Rows from block 5 of the image encoder of a small contrastive image-text model, named by matrix and row number. Rows with one number belong to one channel. Each number is 128 + 24 x the weight over its row's rms, rounded and kept within 0 to 255. All counts start at 0. Numbers have three digits each. After the name is the row's rms in percent of the matrix's.
After each channel's rows are labels from the 100 images, of 14976, where the channel reaches its highest value: "strongest on" is what is common among them. Only what is clearly more common there than usual is listed. The data: photos with spoken descriptions (Open Images, Localized Narratives). In brackets: how many of the 100.
# convs0: first 3x3 conv (encoder.blocks.5.convs.0.weight, 112x112x3x3, each kernel summed), inputs 0-111
# convs1: second 3x3 conv (encoder.blocks.5.convs.1.weight, 112x112x3x3, transposed, each kernel summed), outputs 0-111

convs0.105 097:116058166128126114155099075150123124105111133091110120089131115140108139118102130109119085097156094149099171093105132134114136097131124113103069127129162072152115136114118116121136076128134094156104127113120145137127149078171138121150092110111127127150104095124116103116138125161124136125127115162134125170117161113094155120136121163148
convs1.105 092:139188171080083181100120155152147118157129153137122133132143093131145130100130098138092164121099083113100142117131134108144138127114162124123152070131116129147137119097164155141112112115143112113159110126143142143092158111139131114167108131160144173129129094143091141117152097086118096125100146100081138129129150135128132085158145153126
strongest on: text has "holding" (36); text has "man" (35); text has "woman" (26)

convs0.109 080:114085132084133105121103096110149128152131162097128106120107113142144151141102115129155151193141088107154098118107130130145141123163142114089139130139155151104153140120151141110143137085139093083122164151160124138137134117112126074148121087110164139123118086116141096089131092128142129093140141154101170169133138158111128081170126152130
convs1.109 122:126154151137138122137151112138124095166130120110158107139123127122102143095175149119101149143145143149089087097153089139124133117113156152095113095099169172161142107108153108149154112115113130126128107146122104083164131134128123167184078116155107117106131111099163119110127050107105107150126123123133099117131153143121125114176127169122
strongest on: text has "lights" (36)

convs0.40 103:106150150113140104085134150116149095119148117105115137146115098122102145135110143136136181136104113101126127169121103134155097164133106174083109093114134100096150131106138140123099193098110141097099129133153103108167099102092147141130086130114090086117161112139132121097117110108096136133125131084102136129152112109147141124076122085096
convs1.40 102:131166134101105105114118133110081143191111180196188162091179157122140147126136128133132142123094145188106144154143120116135136086145103123123147128156111123087153152085133158121103172130108122148139168123133128126096147130148145113115158164108102139133122102140126152133120131154134122128131114126156127105155107135102122159116121146100
strongest on: text has "man" (41); text has "holding" (37); text has "wearing" (31); text has "two" (30)

convs0.70 069:146117105135142153086138131120113177140135107154132106116148147133122176107132129147141098125126161169120145134144132104091147126119098140138112137077158203128108116169124123084135137085100137093086105127103103146128092118121089152125126121089155105125121146096125114104114102110131131166161185127121099168156150120136125122112108091161
convs1.70 103:138126149117141121149087134127104109117113136128137129162104124135139128142147154150111168096083062094141121151136142116127108089152154121086079157149095165131147125109141133110148069124083107100148152170132150113133077119139159124139136101135109105130157077142103147114138178108120122110112105127124116129137166156096143157154130133171
strongest on: text has "standing" (56); text has "holding" (39); text has "wearing" (31)

convs0.30 109:137131091115157160129110123104109104128122083137134133121058116133095089143105139130151107099117155107116160142130116111114108107113099129091137127176090110094105166089121109110126123061053115133142161107106139116116114126092123125127105129151108163063150107155111138134128155101123121159138119117137153117139108114110151150113138102116
convs1.30 111:118136092134139107097125105149101169140145111150095131138172162089152199134107101119129149130128169139140121158088159122082139146125105117140106103137161137133171149119129179138123145138123118113103146129135135129133121128100152115141122116151099156159151133134127080120115127190147154195150101147126111174115106153157137103125159131112
strongest on: text has "sky" (54)

convs0.100 087:122132136127121095112125132142136127130134075118129181122171127144130132133093121152135113120132096112108154094116063132103088129144151114097117119101170125093136146127092137114103094092135087159121130114140121105117122068127152109102127135081071107127082154125121094127110103120078145135123140107124089098091106106114135161123129100163
convs1.100 100:121130134109129159135086122146139123150136181150107122113144127091163143127124139130116159088088107151162162123133149123138140136154129084161137113139091108130128124083141112102081099108161131114100117135137164116142162102139136138122076176124167152134107114098143125083154147130164133161136098103144160182144151119106153137160164097142
strongest on: text has "sitting" (33)

convs0.53 074:095130089127106100154116106107116121098103160127156115107149084093132146152097169136136070120131115124115095135096124080146105160112128140128114116150175144089148146165100119152147204111099104129110112130159158122123138083088173153113074140112104141123121115123146105120127109102119101146102119128125103134126141146116128111099134151147
convs1.53 098:116103119117154115163123086106102117133094228172171127115086121152113147143114118064120156102127119151114110123158162121091130081145175136167118174137108150159129130118131122135161115135137131142107135133136144147112157138177145108116100147116140142161125115095151122107128140145152133096122110119159153123115136149136115137101108138114
strongest on: text has "holding" (37); text has "man" (31); text has "woman" (29)

convs0.29 073:154103139147150113134120124141105115112130025125114126126124177152138176128113105152132113104131136121130089102166130129118134157129109136131096161115108141119127104140157129072116097087066121112121145111151086143111135107149139091142151131133114077134168122135104136134162126121109124142144124097076136159156116133098098096133135141144
convs1.29 104:133144136107148153098109083116096129114115201145143102140136122095202112149159166126132134077130106135102139105115144112096171090156175135115115165145125164136143112102145151115121114130105101064109118134135150135152113140111159106104108123103104085136112084150148161135103106115131125127114132129148163101135127143132124155111146129147
strongest on: text has "wall" (44); text has "holding" (38); text has "table" (37); text has "sitting" (34)

convs0.84 074:150141127124112129091132157139160124162107098129089146126102135098167148111104109154115124110143148124125155145130120122105131133097105155108132135124099095144123134081119121126078173065111113113113167095149088128162108107082130139115079153183103098104155150133166109115108132138134144160135109140149100105150126121106159167158166123114
convs1.84 091:094095136128121106115151155179096123158092167130155127080121126136132096127155171130143107131107145167141146132120148093170120145129140145126140111146110131140146120169078094108119144167140192157137165136132079145096090112121113104113155128132117166139127137099139129125100083148088164130101120125096136153126108157118150162118142104109
strongest on: text has "wall" (52); text has "wearing" (30)

convs0.27 065:130135138095152133117148164128110128161116147073129099121087084108133144138114124162170086142106116135093140112126117111147142112100128124077121178171129104127125110131156136152125208144101107126138143121119064138130140139121135117142067148113151172148106153160121110096110140145162124149137113082109125132117126133107110127114140118091
convs1.27 096:131121144112120147124148128107128123121151118158154120089159142130122128144125177083124173134143175157158140126190131150150122134074173128113161171126117137155188176086118108121141128122163144166124108091149117084133150103156120125117123126169102144150090110123136119131118105091121156130135122106155116135117111120122141093177102149125
strongest on: text has "standing" (48); text has "wall" (46); text has "holding" (43); text has "table" (39)

convs0.71 105:136066096139138142107141123140125126131129105181138130092128175123137147160093096082137097141121112090123143126112144114134119136147128140106115093116098118149127118119048137126169134110101131144140113147138120120111129093109129115186101104093089124099105112090104119123139113122134134205118135121100094128148112119110135167160116093137
convs1.71 112:134165159103127113170113133138141147118161122116140118120145111137147138105115137101110146147146074124109114090132161104099085156158145146143141121140162173120095122096074130112140099139141128113088088164145127136158132137132113126220082143131123124119110109135121145103126140143095124160169114129156138147155167124098124099124108161101
strongest on: text has "lights" (27)

convs0.3 111:141130174079131061121104131119104109092139119127105141082098071139129159130150134140130123084088149122120141120116156111127132147122122116098125133116140115110132138120121119080135111185080127107129113075128051106119137144127107137065115131131120124097143115112117083134097126132135122129122153127114078089140101135118119119132106147145
convs1.3 117:137103111176127106167152119095141110130115109119130116105137106152108146120124138110136137121143112135126135121122154097161144157097147165069121138105112152122118125130109099117116124131150117139128121159101108152162127119164140108119093141113081139142114121142116171085107125034092106099066153127102155158102068118143124120123154122112
strongest on: text has "road" (36); text has "poles" (26)

convs0.48 084:134105165102136112114115076137087097147076145148099101090126121118104136137088122136130054126131123129137119119121126150121112106158128099119104108112134096128145112124154093104180183087134139114132119117124121106104127156154114118203142138076143155106087108135117104111150148141149128156138116136112121150128091119118101097122099110153
convs1.48 087:136179156115127130167180106111146126156113120162156093144098110141136126071139187131129164097103143141106125174132150110115142134124133118133126083122152096143151124122109166182155109121111097088157129129118124091109118158145104145176090134131089131129112114151131152095161112119103121174131114110123136118107156103170139144137145141133
strongest on: text has "wall" (42); text has "holding" (36)

convs0.42 081:083154147100125084102148176112103098110142168098109104131127099100140142082133135160108093132072121139178153135120110116119105125160131156102100098144113062101159150092158164150131172129151143109131109131139124141132128138100126117106095144126117131133118117092135121167101139085132118113118090116112083101122115113144107129119107140110
convs1.42 096:133161090143107129119156103124144160129116178175171173130128124132092105144079180106146124137101170124115141125135133098152128130098170137146099133141130109106129121108114123079084180119140110147151120137166122083100119119143129151096136116121114099152092134145122164173139130108143151123115094117137130101131082113095090116105114103140
strongest on: text has "wall" (44); text has "man" (32); text has "two" (28)

convs0.50 165:149099080105122113105108120116125157147129111152123116115086091130099103112143112085128132146127104123085103128137125100110126135154126133162152144069117205143111097148093123111129134116131087077113130129124153107165176154107109094177127136099137118172115126104152137153122127120138135140105107189154137166118120116115128126136118164118
convs1.50 110:135126073143114167105118135090155116122093129151163149126113126170125133145125109125159125157091094136134118130165123135137133104142142156109136102184155102118085110138146132153165143175153131142146121128133092165153154137119100117121126153126152105108161103138144130138125141121137133112151170203101088117180145143107110127159112094169
strongest on: text has "trees" (66); text has "sky" (50); text has "buildings" (33)

convs0.97 081:128166127132121099127165164120098127125108108097111137105127130113128116133078123137138151135146114153121139128097104117102140129136149150098118124108071103086109092107122141096092153084059132120151136118126103131146092124089124129132090156149113080134105126133084137112134117117090135161153103167119117170133078100127150154091133088101
convs1.97 103:121106117127159113124129107101099117119133110152143152123128147122119118114130102129081145129138149138133106120140121122139092126091135075097133134138095075144088134148124124113121130146139103117151114096099081161150118138147138089148118120132174137108127098124138120120126133103107136171111126220089113191137173152124086148119121184138
strongest on: text has "trees" (74); text has "sky" (72); text has "poles" (25)

convs0.77 072:106131103156135123126140139105176132133094135109096117108088117152112129127155163093101056122086103083125105121146154098124127140142102108113140097153129135092117122131125107129138096121115147159153132135147122113103162106116121103122163109089147110116137117101143090121089100187141105134105124126115129139105148166096100115085101079085
convs1.77 104:127126115149139117152167134108114082150146127130106135112153132113112146159153113138122109127135121170148126135140094147121147127155074167179158130125181154118175159118169132148194157097123094114097150142139154141158152129124147107119114133151134166110102141133121142151100163079119125113121175127136180103100099148138127116136121129172
strongest on: text has "grass" (26)

convs0.88 074:131100129123138058094099096155133126106138127165114150115142082170119108145133110092143039115117144121124130075146117129098124127140110130150125126132085175137121081166132118143119160129154153125133131138133121132148143085124135107124134128098123119123161108153099160111102152089114127152093133130166104164139142100137111112104117091100
convs1.88 100:164128098110136146098134141137138125149094188186143134129146147099137144115133126105103140117069130155103119146120155116144127137152144141172145112101107133094150152092122172120094123079138111135126159100130131133101180117129147124123092146140114107144136133117144176133115120114141125124125129184122139144139129141174138143133060151190
strongest on: text has "wearing" (33)

convs0.23 073:139103130073108109151124136098146139162122131086103125141078096143077138135179081144111081117137135119126136113129108107097107150195111095122146142182119154107116119072130155147119145130122087119149119146102127130112078161145136116130134082137125155112090101152166132147126151137115122120143114129121107163130126132120119153102090118114
convs1.23 122:123152137109161175149141134146150152136121131137117089133147158103121090129138153153156122166122095129137107165077115151142113107093161139127101134113144141128191160070183095133130161113121157130117118169065111153115133127113118147145117112179143137122139110109089092132121161172131120151144132108088110125143135118147146112112131128156
strongest on: text has "lights" (27)

convs0.57 091:124145140137124084118112175134118129111149082130118144136105100095128134108088107154103118114123109109110109067149116142116101122098107111140112121149148132118119115103122134105110076098076132130103087103099138121110102082103124140075098098162125075126089161091127111114128098080163129120109138113122130122090101135126160113112140092111
convs1.57 101:099086125113122110133108147138150103160143145142145149097158138173131124129120139094109123118117121134166132121115139138182145114138136141162124145104100145151114090147114093086105114158174157096151127149143186075157106111161118100156140177134083127103100143141165141118132122122080078116107124087101131126108157141133120153132154115130
strongest on: text has "standing" (55); text has "sitting" (41); text has "table" (37); text has "chairs" (29)

convs0.43 073:113133109145176138106104128145092059121103067106117116175151107111141103109117141149137094098109139123108114109115127122093111097130101119142096093113132113135116104113100087126099067123111117128132127104157107101127101111156112094127134160125119123143177153108110098127129150138149089119085115144100098126090125131112148126072118127160
convs1.43 098:112155135125087151097149110157128107130136162153160157128097115160092101148099148143112158105103102143157132161140122149144104131090096119154088143137139156174134125189085101104120160116146158099148133092098174106128151111140113163148174116127115110125139181129116131147127111142134143153130134147092127125096108146079133135157149155127
strongest on: text has "standing" (49); text has "wall" (41); text has "man" (33)

convs0.11 067:151156098144139131156114144116136111135114125121081142111098127115094123086137138153138133121091135161079144107134149064113158116142080117113133129094114081104111123111126108145127096136156189142110111092110132106162105137130133103123145119135127136110159177109158151124093127104122108122132159136074107112157091143118112114112058107117
convs1.11 094:127129125137149136092063108148146115166138098124127164138119110092108129091109139161162128139110121108146091100137110108150130112165096081141120124121130139121110154141123067108116108165113150137135131155114170128102115090174116083143154111102106134094117128149154099081165148085134127101126147108126136138119099155093146153117097130168
strongest on: text has "sitting" (33); text has "table" (32)

convs0.21 101:138078086094116103169092124119121111113089125095105138114167080126125123143151147106105115092118157136121121102101135097130150105127090163098123083112112125100138085112122147090101140169096091165121105110125122110131117093126105133112147185101139101120141118108136116152097086109109118121158103121141143161116136085130104158135092143129
convs1.21 096:151092181125140111126152117114127141116150142148128162125121155138137120111102142158194101143157159096158112146081168125137112089082110181101159140157138092136108113174113112108118143108151116166158130138114164135083146059121126124123197124121143134124103128141112126111146109127091132148124120139138152125131135131101151110123134103134
strongest on: text has "sitting" (33)

convs0.87 115:079128146131105159092147128108137095137095116106134149091082140108142121148128160094113162115121124148181094110147160095126146115128109138157061123144090105134133144135088135123098091136145155158103121115132126144128123139126105141136184141123165102190151134134148106153129130158116169111110160121130121129108157128125102170116087116160
convs1.87 098:120182120077138083126158164120123134114123146100149095102113143139131102111117115162097130117152126122161136150204142118148125105099152098133160134105156137082130128102146117181138148140069140131123147136115142140106150111106147115122122175115147094123149128145121168106129146176119106127138083108131103143118148135139137120150161073146
strongest on: text has "wearing" (33)

convs0.59 069:092143126117177074132128112114105111123124110137144136105119101120054153141094101132108111131109137188142088119174133122098125146150121112106101099136140099122089100106105135076133133134091137102117137131170143154110092130133102123141125122169161136147117144123143114145123120125092111137115161107103126177108159111130117153151094176095
convs1.59 090:137121103123142122128142186136136152133127169135136148161135180153116115132088140108116174136125093101131127151086139079157151105123112134107130096156177133131127136163096140129101147140161127097128078097079138090098125147134101150151116106131127116134130092105120166127111148111164108103136101122062113110135134150144123158128141076135
strongest on: text has "standing" (47); text has "wall" (45)

convs0.92 089:136107157148129114115071100118116079124108114088107129142099146165090150128086147135120105090139140119149131117136135153105143102087136136131117150094152148126123149146150098118137106095148141108130105117138057082142123087099116118129162130131133089148078109179109109126128104101124109152131111085128116122120086082133153096112154117132
convs1.92 113:114202159116130153115094126110140079156109132105112109117146102119113109129182140145117150105121139149145132145117187164102168109148158122167126131106125152145118121073150144124124072135151132101132124104149129116155162123148133141121092134155104118161080100126141108161128158133107129106140140126170147090117130163098146133165115101135
strongest on: text has "man" (33)