config.toml
dataset = "photos with spoken descriptions (Open Images, Localized Narratives)"
encoder_channel_attention = "eca"
text_encoder_activation = "gelu"
grad_clip = 0.5
ema_decay = 0.99
Rows from block 6 of the image encoder, named by matrix and row number. Rows with one number belong to one channel. Each number is 128 + 24 x the weight over its row's rms, rounded and kept within 0 to 255. All counts start at 0. Numbers have three digits each. After the name is the row's rms in percent of the matrix's.
# convs0: first 3x3 conv (encoder.blocks.6.convs.0.weight, 112x112x3x3), inputs 70-79, a 3x3 kernel for each
# convs1: second 3x3 conv (encoder.blocks.6.convs.1.weight, 112x112x3x3, transposed), outputs 70-79, a 3x3 kernel for each
convs0.18 100:133134122117107117137121115063082103113145144134125091127151179147165133139145147128117128113106123109110132101113087096057092096125155111123134120117115149145134153152139112112104163148130105137136157128115133163188134149133116115108097071078136134152108107105103077087
convs1.18 087:153149135147125114120114100122124102152141114169146126167116112148104109123121145133136133130100093117104094098119142142130112149151116128141139093115128103098098092095112085080089126142171150140135119106114122115115101140182118115108142128133111117125130126123123131123
convs0.19 102:130130135103129162096107132136123104138131104126112100151066086143079100136057101135124134131101119126091114126134115132115156125120133132128120146131120145143108113131118114126130120129116107117103098136109118120113103110151136149164105112148163118103175141109132115147
convs1.19 097:127128134126130101132122092126120112132113108117126135123113117128141146118120143132132140139125126140114098155121128173140126181178153121146124141152119172187157172161121170157114160145117139133116141139113131115100101121133121141133092135132139108115152103100146113110
convs0.20 107:151152152108122125135137136093109100124141122137153149132133116112098111091098124100102119128119123115130110119127154147122156097111053118094086123123134122127123101117124139144160164151142113133120116129153088094104071112088169194159117116125086104089113131119156154150
convs1.20 124:165154141133142147127132146165156141137124115098109115091098069126120082112088081129136138125128119174152152119143166088073127099076068129118135134127129133122116161147095118112078113130115104110115091091100086101110170174182147116111151136138170166182154157167121125136
convs0.21 100:112112122129128139123136137146146151133129145113094096115106116099100102122128126157176170125148146102106120132103098167132104116111089152151141133146138121146137122115108118116106129156156085074111108094075143178147113082139129100109120104117152136132159136144162154155
convs1.21 103:149129147133132138112109103146132117131142148159184178156142132133125104144131104140144161120131129114098107160143144121126123128120114077080077108130117157161147153161155113126124122129131061055081095103107112113110058066099077103116115138145112104124129133136131135125
convs0.22 103:112125115116121116104112134086109116110114102127126127121125125168115108125116111107135147098120142098123114148158197133135107138086121122118133141129116112103105128103120107104165140138148131094111133060118032093192151128104123102105064128182118144123168125104110085105
convs1.22 108:107095079132129098123122093111103104111119127098110116137128136118138125143127156079089148122140167120134163150107118107121145112109091174142143149135129083095108166165143164133092100098116110118123104124109134136117119152131149157120121125110112101091135115082111111109
convs0.23 099:122125128148137134129139113140115104144123113116117120125152141139140136140130123106124114094151164093121139093047116126072084149097093163150136122136123102110110124113106131142121120137112162153109220158078144112105136080067219123026108108082090110105097116111103107105
convs1.23 083:147123099124116105106112122142130134165143134168154122155163149149164177092151174138110124155125117135128143100128110112113095128126116119116108118129130132132123126146173129154144129140134149151127150138121128102102120113135136118123134126102064096109062101116068098099
convs0.24 098:114104096135112125123107108117110125110121129118121131160137128107123157116114109072114149096113166099126158134146118157115139160122143108122123089130151091110135115128108110114107113122126110180111072090142113109082102121143131127110188152119144151135145152145126130135
convs1.24 083:162185179173167143170140093118126134123140158101133154154129142147145130126146130137151142151159159104135092147162129144147115118183138122145138131151159127141145153144131147121110130138133146147129151146119106108106130085144107095124119128132119113140129127156122111147
convs0.25 096:143142119136131103121125110119126131114130108132130130134133143142146149133131116136174122137169126088098110134112114128090127140137139118117114125124134135148145107141116118122088138123082148100114126069099125119171157143132121095090121123138165165152121108135108141156
convs1.25 080:139133144107098126096084099111112126092102152128121151147143150148130147182135133107127128153145150140138139154056143104108118104126094133119143143130133119123125134120123128116125143144154068083103118139140124126112081099099128143130175203174095118094128133101152153122
convs0.26 098:120107101115106099159141142136140152124124123156135133103116119128116129145158144136146136119137131131131109155134139131154137123137149136131142088075107075077110109117144125127129089098103159143109164132138116146141070082092147146143192189168165156135137123092125115108
convs1.26 096:153159169121105097136092097160176190153144132156150150157142160155147128157151143146116101173143116119114112146159126175164132123125133160160140136142143079092093128141148131144145138128124114100083124113104135124107138127129131125160110114124149141141142124111116111103
convs0.27 101:148131119121116108105112120108147119106143123121119115125154109125131126114114121137135085143153094137142109107124087098130120088159087140143121147153102132139094135140135105118132119133142129143062138137077126138069109129050108174063117149061090140141122133140106118125
convs1.27 100:153154174171142161152134128139130157145134139143130138126166162116164148093127101105142119104139126113143125126119104127093109154129096106099099125101082135117092133160148111135128103104125149168117157154103148135096129132111145118129134119122108121171127137163119131149
convs0.28 097:101118129120126126125145133145147144131133135108113130108096111112121126112110161108106115115112092137152110120136100120137106161182126106119124114104108125131121119134147104111128111106119117100095125122148120107112082102103087108136147111125157161159139145140130153162
convs1.28 119:147147130143134109156151134105091075100093080109109085100123129121147136136135119129171170125133128118102098140140159126141149108135146133130111138139128170148116145129113141118105155132114164169155156159152155156156078072084101101115126139135159158180148133148150132140
convs0.29 096:125130128133115099158129122119120119120120115135139126146161136153142121150132144153158159155155167150126136151146137144140133140158144130135125111126141130135139135143167107134170112124137219193165153130108118137138112092090125103094146131138119141123148147124147146116
convs1.29 096:174146179124110159115103136145153179135142154127126118114113153131116138112087117109107124094105139126130148131107113125112103149140135116150119120151131097122115136127134140132131135128135125139147144148151134126138162164153149139140165146142098099080094094080117126111
convs0.30 093:182162144182167152162154143139126130143133143121121143098131115131144133132138161084110114113113095113134110073065112071091112092112135138139118151147111137139116123139137119141136116139148109103094112133117087112096151161122187176184138162194136124110131124117138133130
convs1.30 100:129100112131116127118117136113088121143111125145114120132154134112132116089119121139171151141163147140159134130122142095094120093096125119143148142152145134151143126147156091110134091098124161161167194193196150150166182167147163151143157151139132101101125087093109070082
convs0.31 096:096097116112101123117105124119134144140140145131146138149130126148150158164174164114113113093113120110159124117139131124157099141124075129117112093097096105111112114095103123137119104118137104078125069072089105101119088109173098097135095115147120115135107128140079124130
convs1.31 096:143121125117081091136118129101127134095116124094125144128148144116118144132150153117090111122091108109079100119118099149159132150141135143156152122131125114115107124107117110101105133117126171175144181173149162155147141138112177141121165122098136099094115069087093080114
convs0.32 099:102113101128138127104097102112109117096104118139171159110107088149164118081090112118128133096101104100096086098122109118140153159151110153155146111104098147127126112093125115102112146152166207173119137117116124120109103109081175166205150160152113129107115140106126124121
convs1.32 102:104151148094107127134150154144159175110108138147152152104117129111107106141095099090091085126128127123122121118090104113103113151156120138127139120111116080108112127118111128132132122140136087101108109114099126130112097110099119107093142141130071070115069078115117106127
convs0.33 091:117103118110091107115105117109115135111115120136132140145129141125099145124115157131138116128123130130104117138092098125119136127137166126129118153157130138139155122119123120133129104119108094099139114128132105184186086134109080092063106103111149137125139124114140132110
convs1.33 088:151118138126113117147133143089111106099114135103111149102122149084100117096057114119095084066052059105088095133117141120104110140140105082115109104123132120120125119108139122099136112107122160147133148138142140138149117134131159169161159153132097092101110115124125127118
convs0.34 092:141138102156145147163153146120136151091116138115128156147137130138160134147142133131110102144151147139147156095116099093106101100091102154150134162150137128139134133134139153155163111135123099139155125139148118110143108115087160143142169137138119104101156140136146129157
convs1.34 087:090122136091114140100118127136146152113121129114113122133146155098113122111116104134110101147124106154133101129130129171151128140141110127121121136151151137180181118144151142152157162140135173187176159171161118116102101110117127140160131132147109102087099093075125139123
convs0.35 103:119115115133117127129148144111083122123102150142129180108107143131129166092113130153139131145139134129120114119143120161140141136104116139112130111124125107118120127134144137139147125118130086090082131097132145116172202105187134052170136082169114112119120138137129135135
convs1.35 085:112131109137138086110139109110089098125110124174128114120114094131162106105162099160147157132153136143163152148112149109109148092065072158138147162131147132107122101090072135157142113140098153148153151136146121112132117083098101150104111135110135132129134123125144137156
convs0.36 097:137134143134139142112119096148154149134131121124110093117109136106113133125122118119120117126108131146128155136121113161123148137112130136123134140129160154153158119129131128122123116129138148152140155169168144142142158150118140167126092144114126126114124108118119094087
convs1.36 097:130140169124129157087091103145139167148138155161152154147129062140120095103073100157170143163165116185184148084087132103092130148141137124112095121127131136143154073109106125168152107151140113123111127144138131151141132165167167189182128153149109105126094089101099091087
convs0.37 106:130123124145126137146134105104132139121122112120123099111118092101151141102144142088111132092107094131111133151135132136138125142124129135111112115143125127131152119138101141118084128110116146134060115204061157216107104124149078107133127110141145101115120145107111157080
convs1.37 099:125113155115103116124120118124096093135126106158144133146161138155171131156182170107118127101113155117118150178169133130165139149145149121148131116137115142163154143145130139123112122108123123094061126103074127111115141163157121131142160132145088078112095073108110098110
convs0.38 102:149142144152140156133113133136124133115097105139125143104073091158162131125110096101088102105108104120127108085103096109124121113117137146176167133147136108113141164160167106121143112144161098076091150172172101125143103121106109066072188163192121120114173202176153167132
convs1.38 097:126144174136123148153152159150122134172161169142149158135122151157148126127156143125129107121136128109143126159180183129150147130154137097104125094105112084100096104119115106122108145144131133120153135113152102085102108109138109120127112106133104086121128115141108122130
convs0.39 106:129131137139114133106112119126097138130114137138143147137161134137155126132129104136108105113133121132131111107096137112136147174138167139126135135127132130131133119128155082118125091141123200113113123106160125136144122072128129118155158149093156111120130117146123142128
convs1.39 106:122117121113098121110101130121101072124102089148137140120112107126071102095099109130118154124116151109118144166146113145163155142139136131135138114096129105123140150133130125115102143128104110122137106129156118144156132132136138139137120136117116120116124121116113123117
convs0.40 094:130127138137128123132129124120124122148154139138140141164162172162143169155165155135124147126122123132125140111097097118116122122145129122135139120136123143135119100106121100113120119120131101128130132161158154165149126127136196147134103081066149146160123139162105122155
convs1.40 101:100129158127149172128126133138144147130126114125119111142173181126145157144146161134105109169116101178121091121142156114129139137125129164160119132144132104101114131133125138127112146142136160154132158145134134123107134139149150128143160147157120114128108079084140123122
convs0.41 099:139144128147151146119133130107114132106108125106107106134143150112096129105104118125133129148164145123126122146135122112135118132129131102106124123104120125123128111120129134139129136127107100074111085073089186173154119113132144159178210184157129123139128127126116134121
convs1.41 085:119114100066104094125131105141116114116116132181181162149121121147134119116155155104089118117095115100093134104115118121109122090080108125122135136145136162162130121113106126108114165176167162151145168157150136128123093078105117137151113132132122106099160146142149146166
convs0.42 098:149140143149123137100102116119130123109115120099095099081134118066101094182174155074090085128136117138141154104104101123127130111135097135124142155151144139134135134172156164172161102088093095124114151146165127150169116142130097152157094106098134122135109115147158159174
convs1.42 101:124120116099127142122132151102087088130112104108099089146099110099096128116117151092098101104132114101129132116124120143138124137135105128108119080100124136149156145150151158156147146137140134116117122115113109117116130140119148108125193161186082107127120130139140141151
convs0.43 105:126130123110137115123131126118117135137133119139142134137159115111149129131104132133152128116134139127098126132167161094185145108158119117119132109115111123127123129119104109112118118108115122146197096094160089106110144056119206111106172115124099143122107138097096135102
convs1.43 102:082073084109136125126146143133138139132135138153166164095144126140159123122133110161179120161148106155135109140120100135116115112106121111126100124134126127125164129130139139158171163150163148144149106117127123145132168164182139164175101134111172152120153161144123146128
convs0.44 106:107130130099099118100110102143122102170157154144125140133116125119102099147163126188173148126116115117098103094152145086111130145142132124127144137148190090087108142147135127130120153171179091074162154125135156136116133082081138124163103079159135134136136154176095092123
convs1.44 104:092133110089137149091109140094107105132127132160162153160145140124130134091088100134129100135126112093101123135126137132155149133130135103128129087101123070074089134168128112136141133155135127118122141143137142144143135171145107119134065085090144135125127124129128109112
convs0.45 093:122111130119116098132120099130129132110115115109103091096123124127149118112169142102095075102128131114155158120121129153134165127135154130141142148150127124131104103120138146130123133108082120124129087135140059074091142144116152172173116119076120130164127144160102103125
convs1.45 088:110087101163155167123135147120121124128126126125120119169189205154166180158158144099097129114119150137124138117108143091101164139120160117091113147171153128160154155150153115111134130111158145151146176179178144131131132151115107113115066061079166136120148122120158136108
convs0.46 095:136154163144130118158120120105114106111108109117124118121097123165123110150131070103136134143154139127119086172164123152126103131100094148137129115128147104109143160121102152123108164130127140136119147126113119127100137057083109092164158117177132132098144121088143127104
convs1.46 076:149108139171101129175117114139111107140120120143115126087116152090118124121102113153176169135133131147164152110140151081093131085077134121129131133126145134132133144149167130127176128104167150153158145149161129139172110126122126145132096084065141106100142124119146144132
convs0.47 097:125145159104118140107113115127150141093104117093105123114105105129107123160164130169147129189170160170149154114130136101119130099092114159148133127136127131114125144146136112130128136142162180132125188161156198164171126124113095119087153149140120150151108116130095114129
convs1.47 105:140134133115102112151137122121134142102132134101123128158126111120123109116120105135139139116124122132123107120113102159143119150159134100104112111128116106094078101118123136159136121147128098104095132119088147147121121102117133098117156133130093088087104095100114108118
convs0.48 107:117104121122113142120121137108148170101144186097135158118113128124109105131141109101120145124143148125132145125109079124141081094140134121131139110120132115147132115148144120149134123116126130158130093145142110160160068122140031103196073144138087130121107144129094135130
convs1.48 118:173142100164111090124108119134129145125160140101159130130125146145153133156155112110114104110122120137154159141139154114090120116107081108115112115106131135100127087083082097085104134120109149158144127139137140150144132166083083137112148178153136136133122139156150143159
convs0.49 096:136119134134113122148117127137129100137130108123121094150136146137116130135117124102110123100119132109113125106116088115106077088074060157138125149128128129114113111113122100108109121133127075090123079068084062061070152138104157160160158150169116114108135132111131132109
convs1.49 110:133102077164130111146111101060080106083101111123125125147145114135123101156138121138119095147122099127110084135131118127124110103113119118149164140168173133152158116116121082088112110111119131151119189214182188202172140126115131133118121126133116084071119095097107092114
convs0.50 105:117121113131137156125153152157135122145113097108102104119116177099132167127128144101093098126134133166160144146116092108099130127082100132120118117110102120105104119120133111125141114121117118145157117125096122184186159104089107085096066116176113081085119097084112108137
convs1.50 102:109117104105124069112127123170146125126126109101103098135135109090105126081104146163155142138112089133107088129140138159152143186138111148172168177175127146147119136104082172133085148139104107118126135134149144150164095123112121131142108104154124151131141140131143122119
convs0.51 103:130110100109107101133127123119104104152128110141139119144178135118125158120057117131137122117148118104150140116162167091111138103094129096097090141126114113128144093125103120129136151136093097170143085136132113125181143139137138119134079080097104105110124130143104124122
convs1.51 093:119114158103138156074117137121127138142126137180158163103143163113117142117117140127134128124133137095101131126109150128115153152144161159138160168168164169177155127104121187133122178136129150183186150165154167160153070098104110128108137133115118123121118119114124137118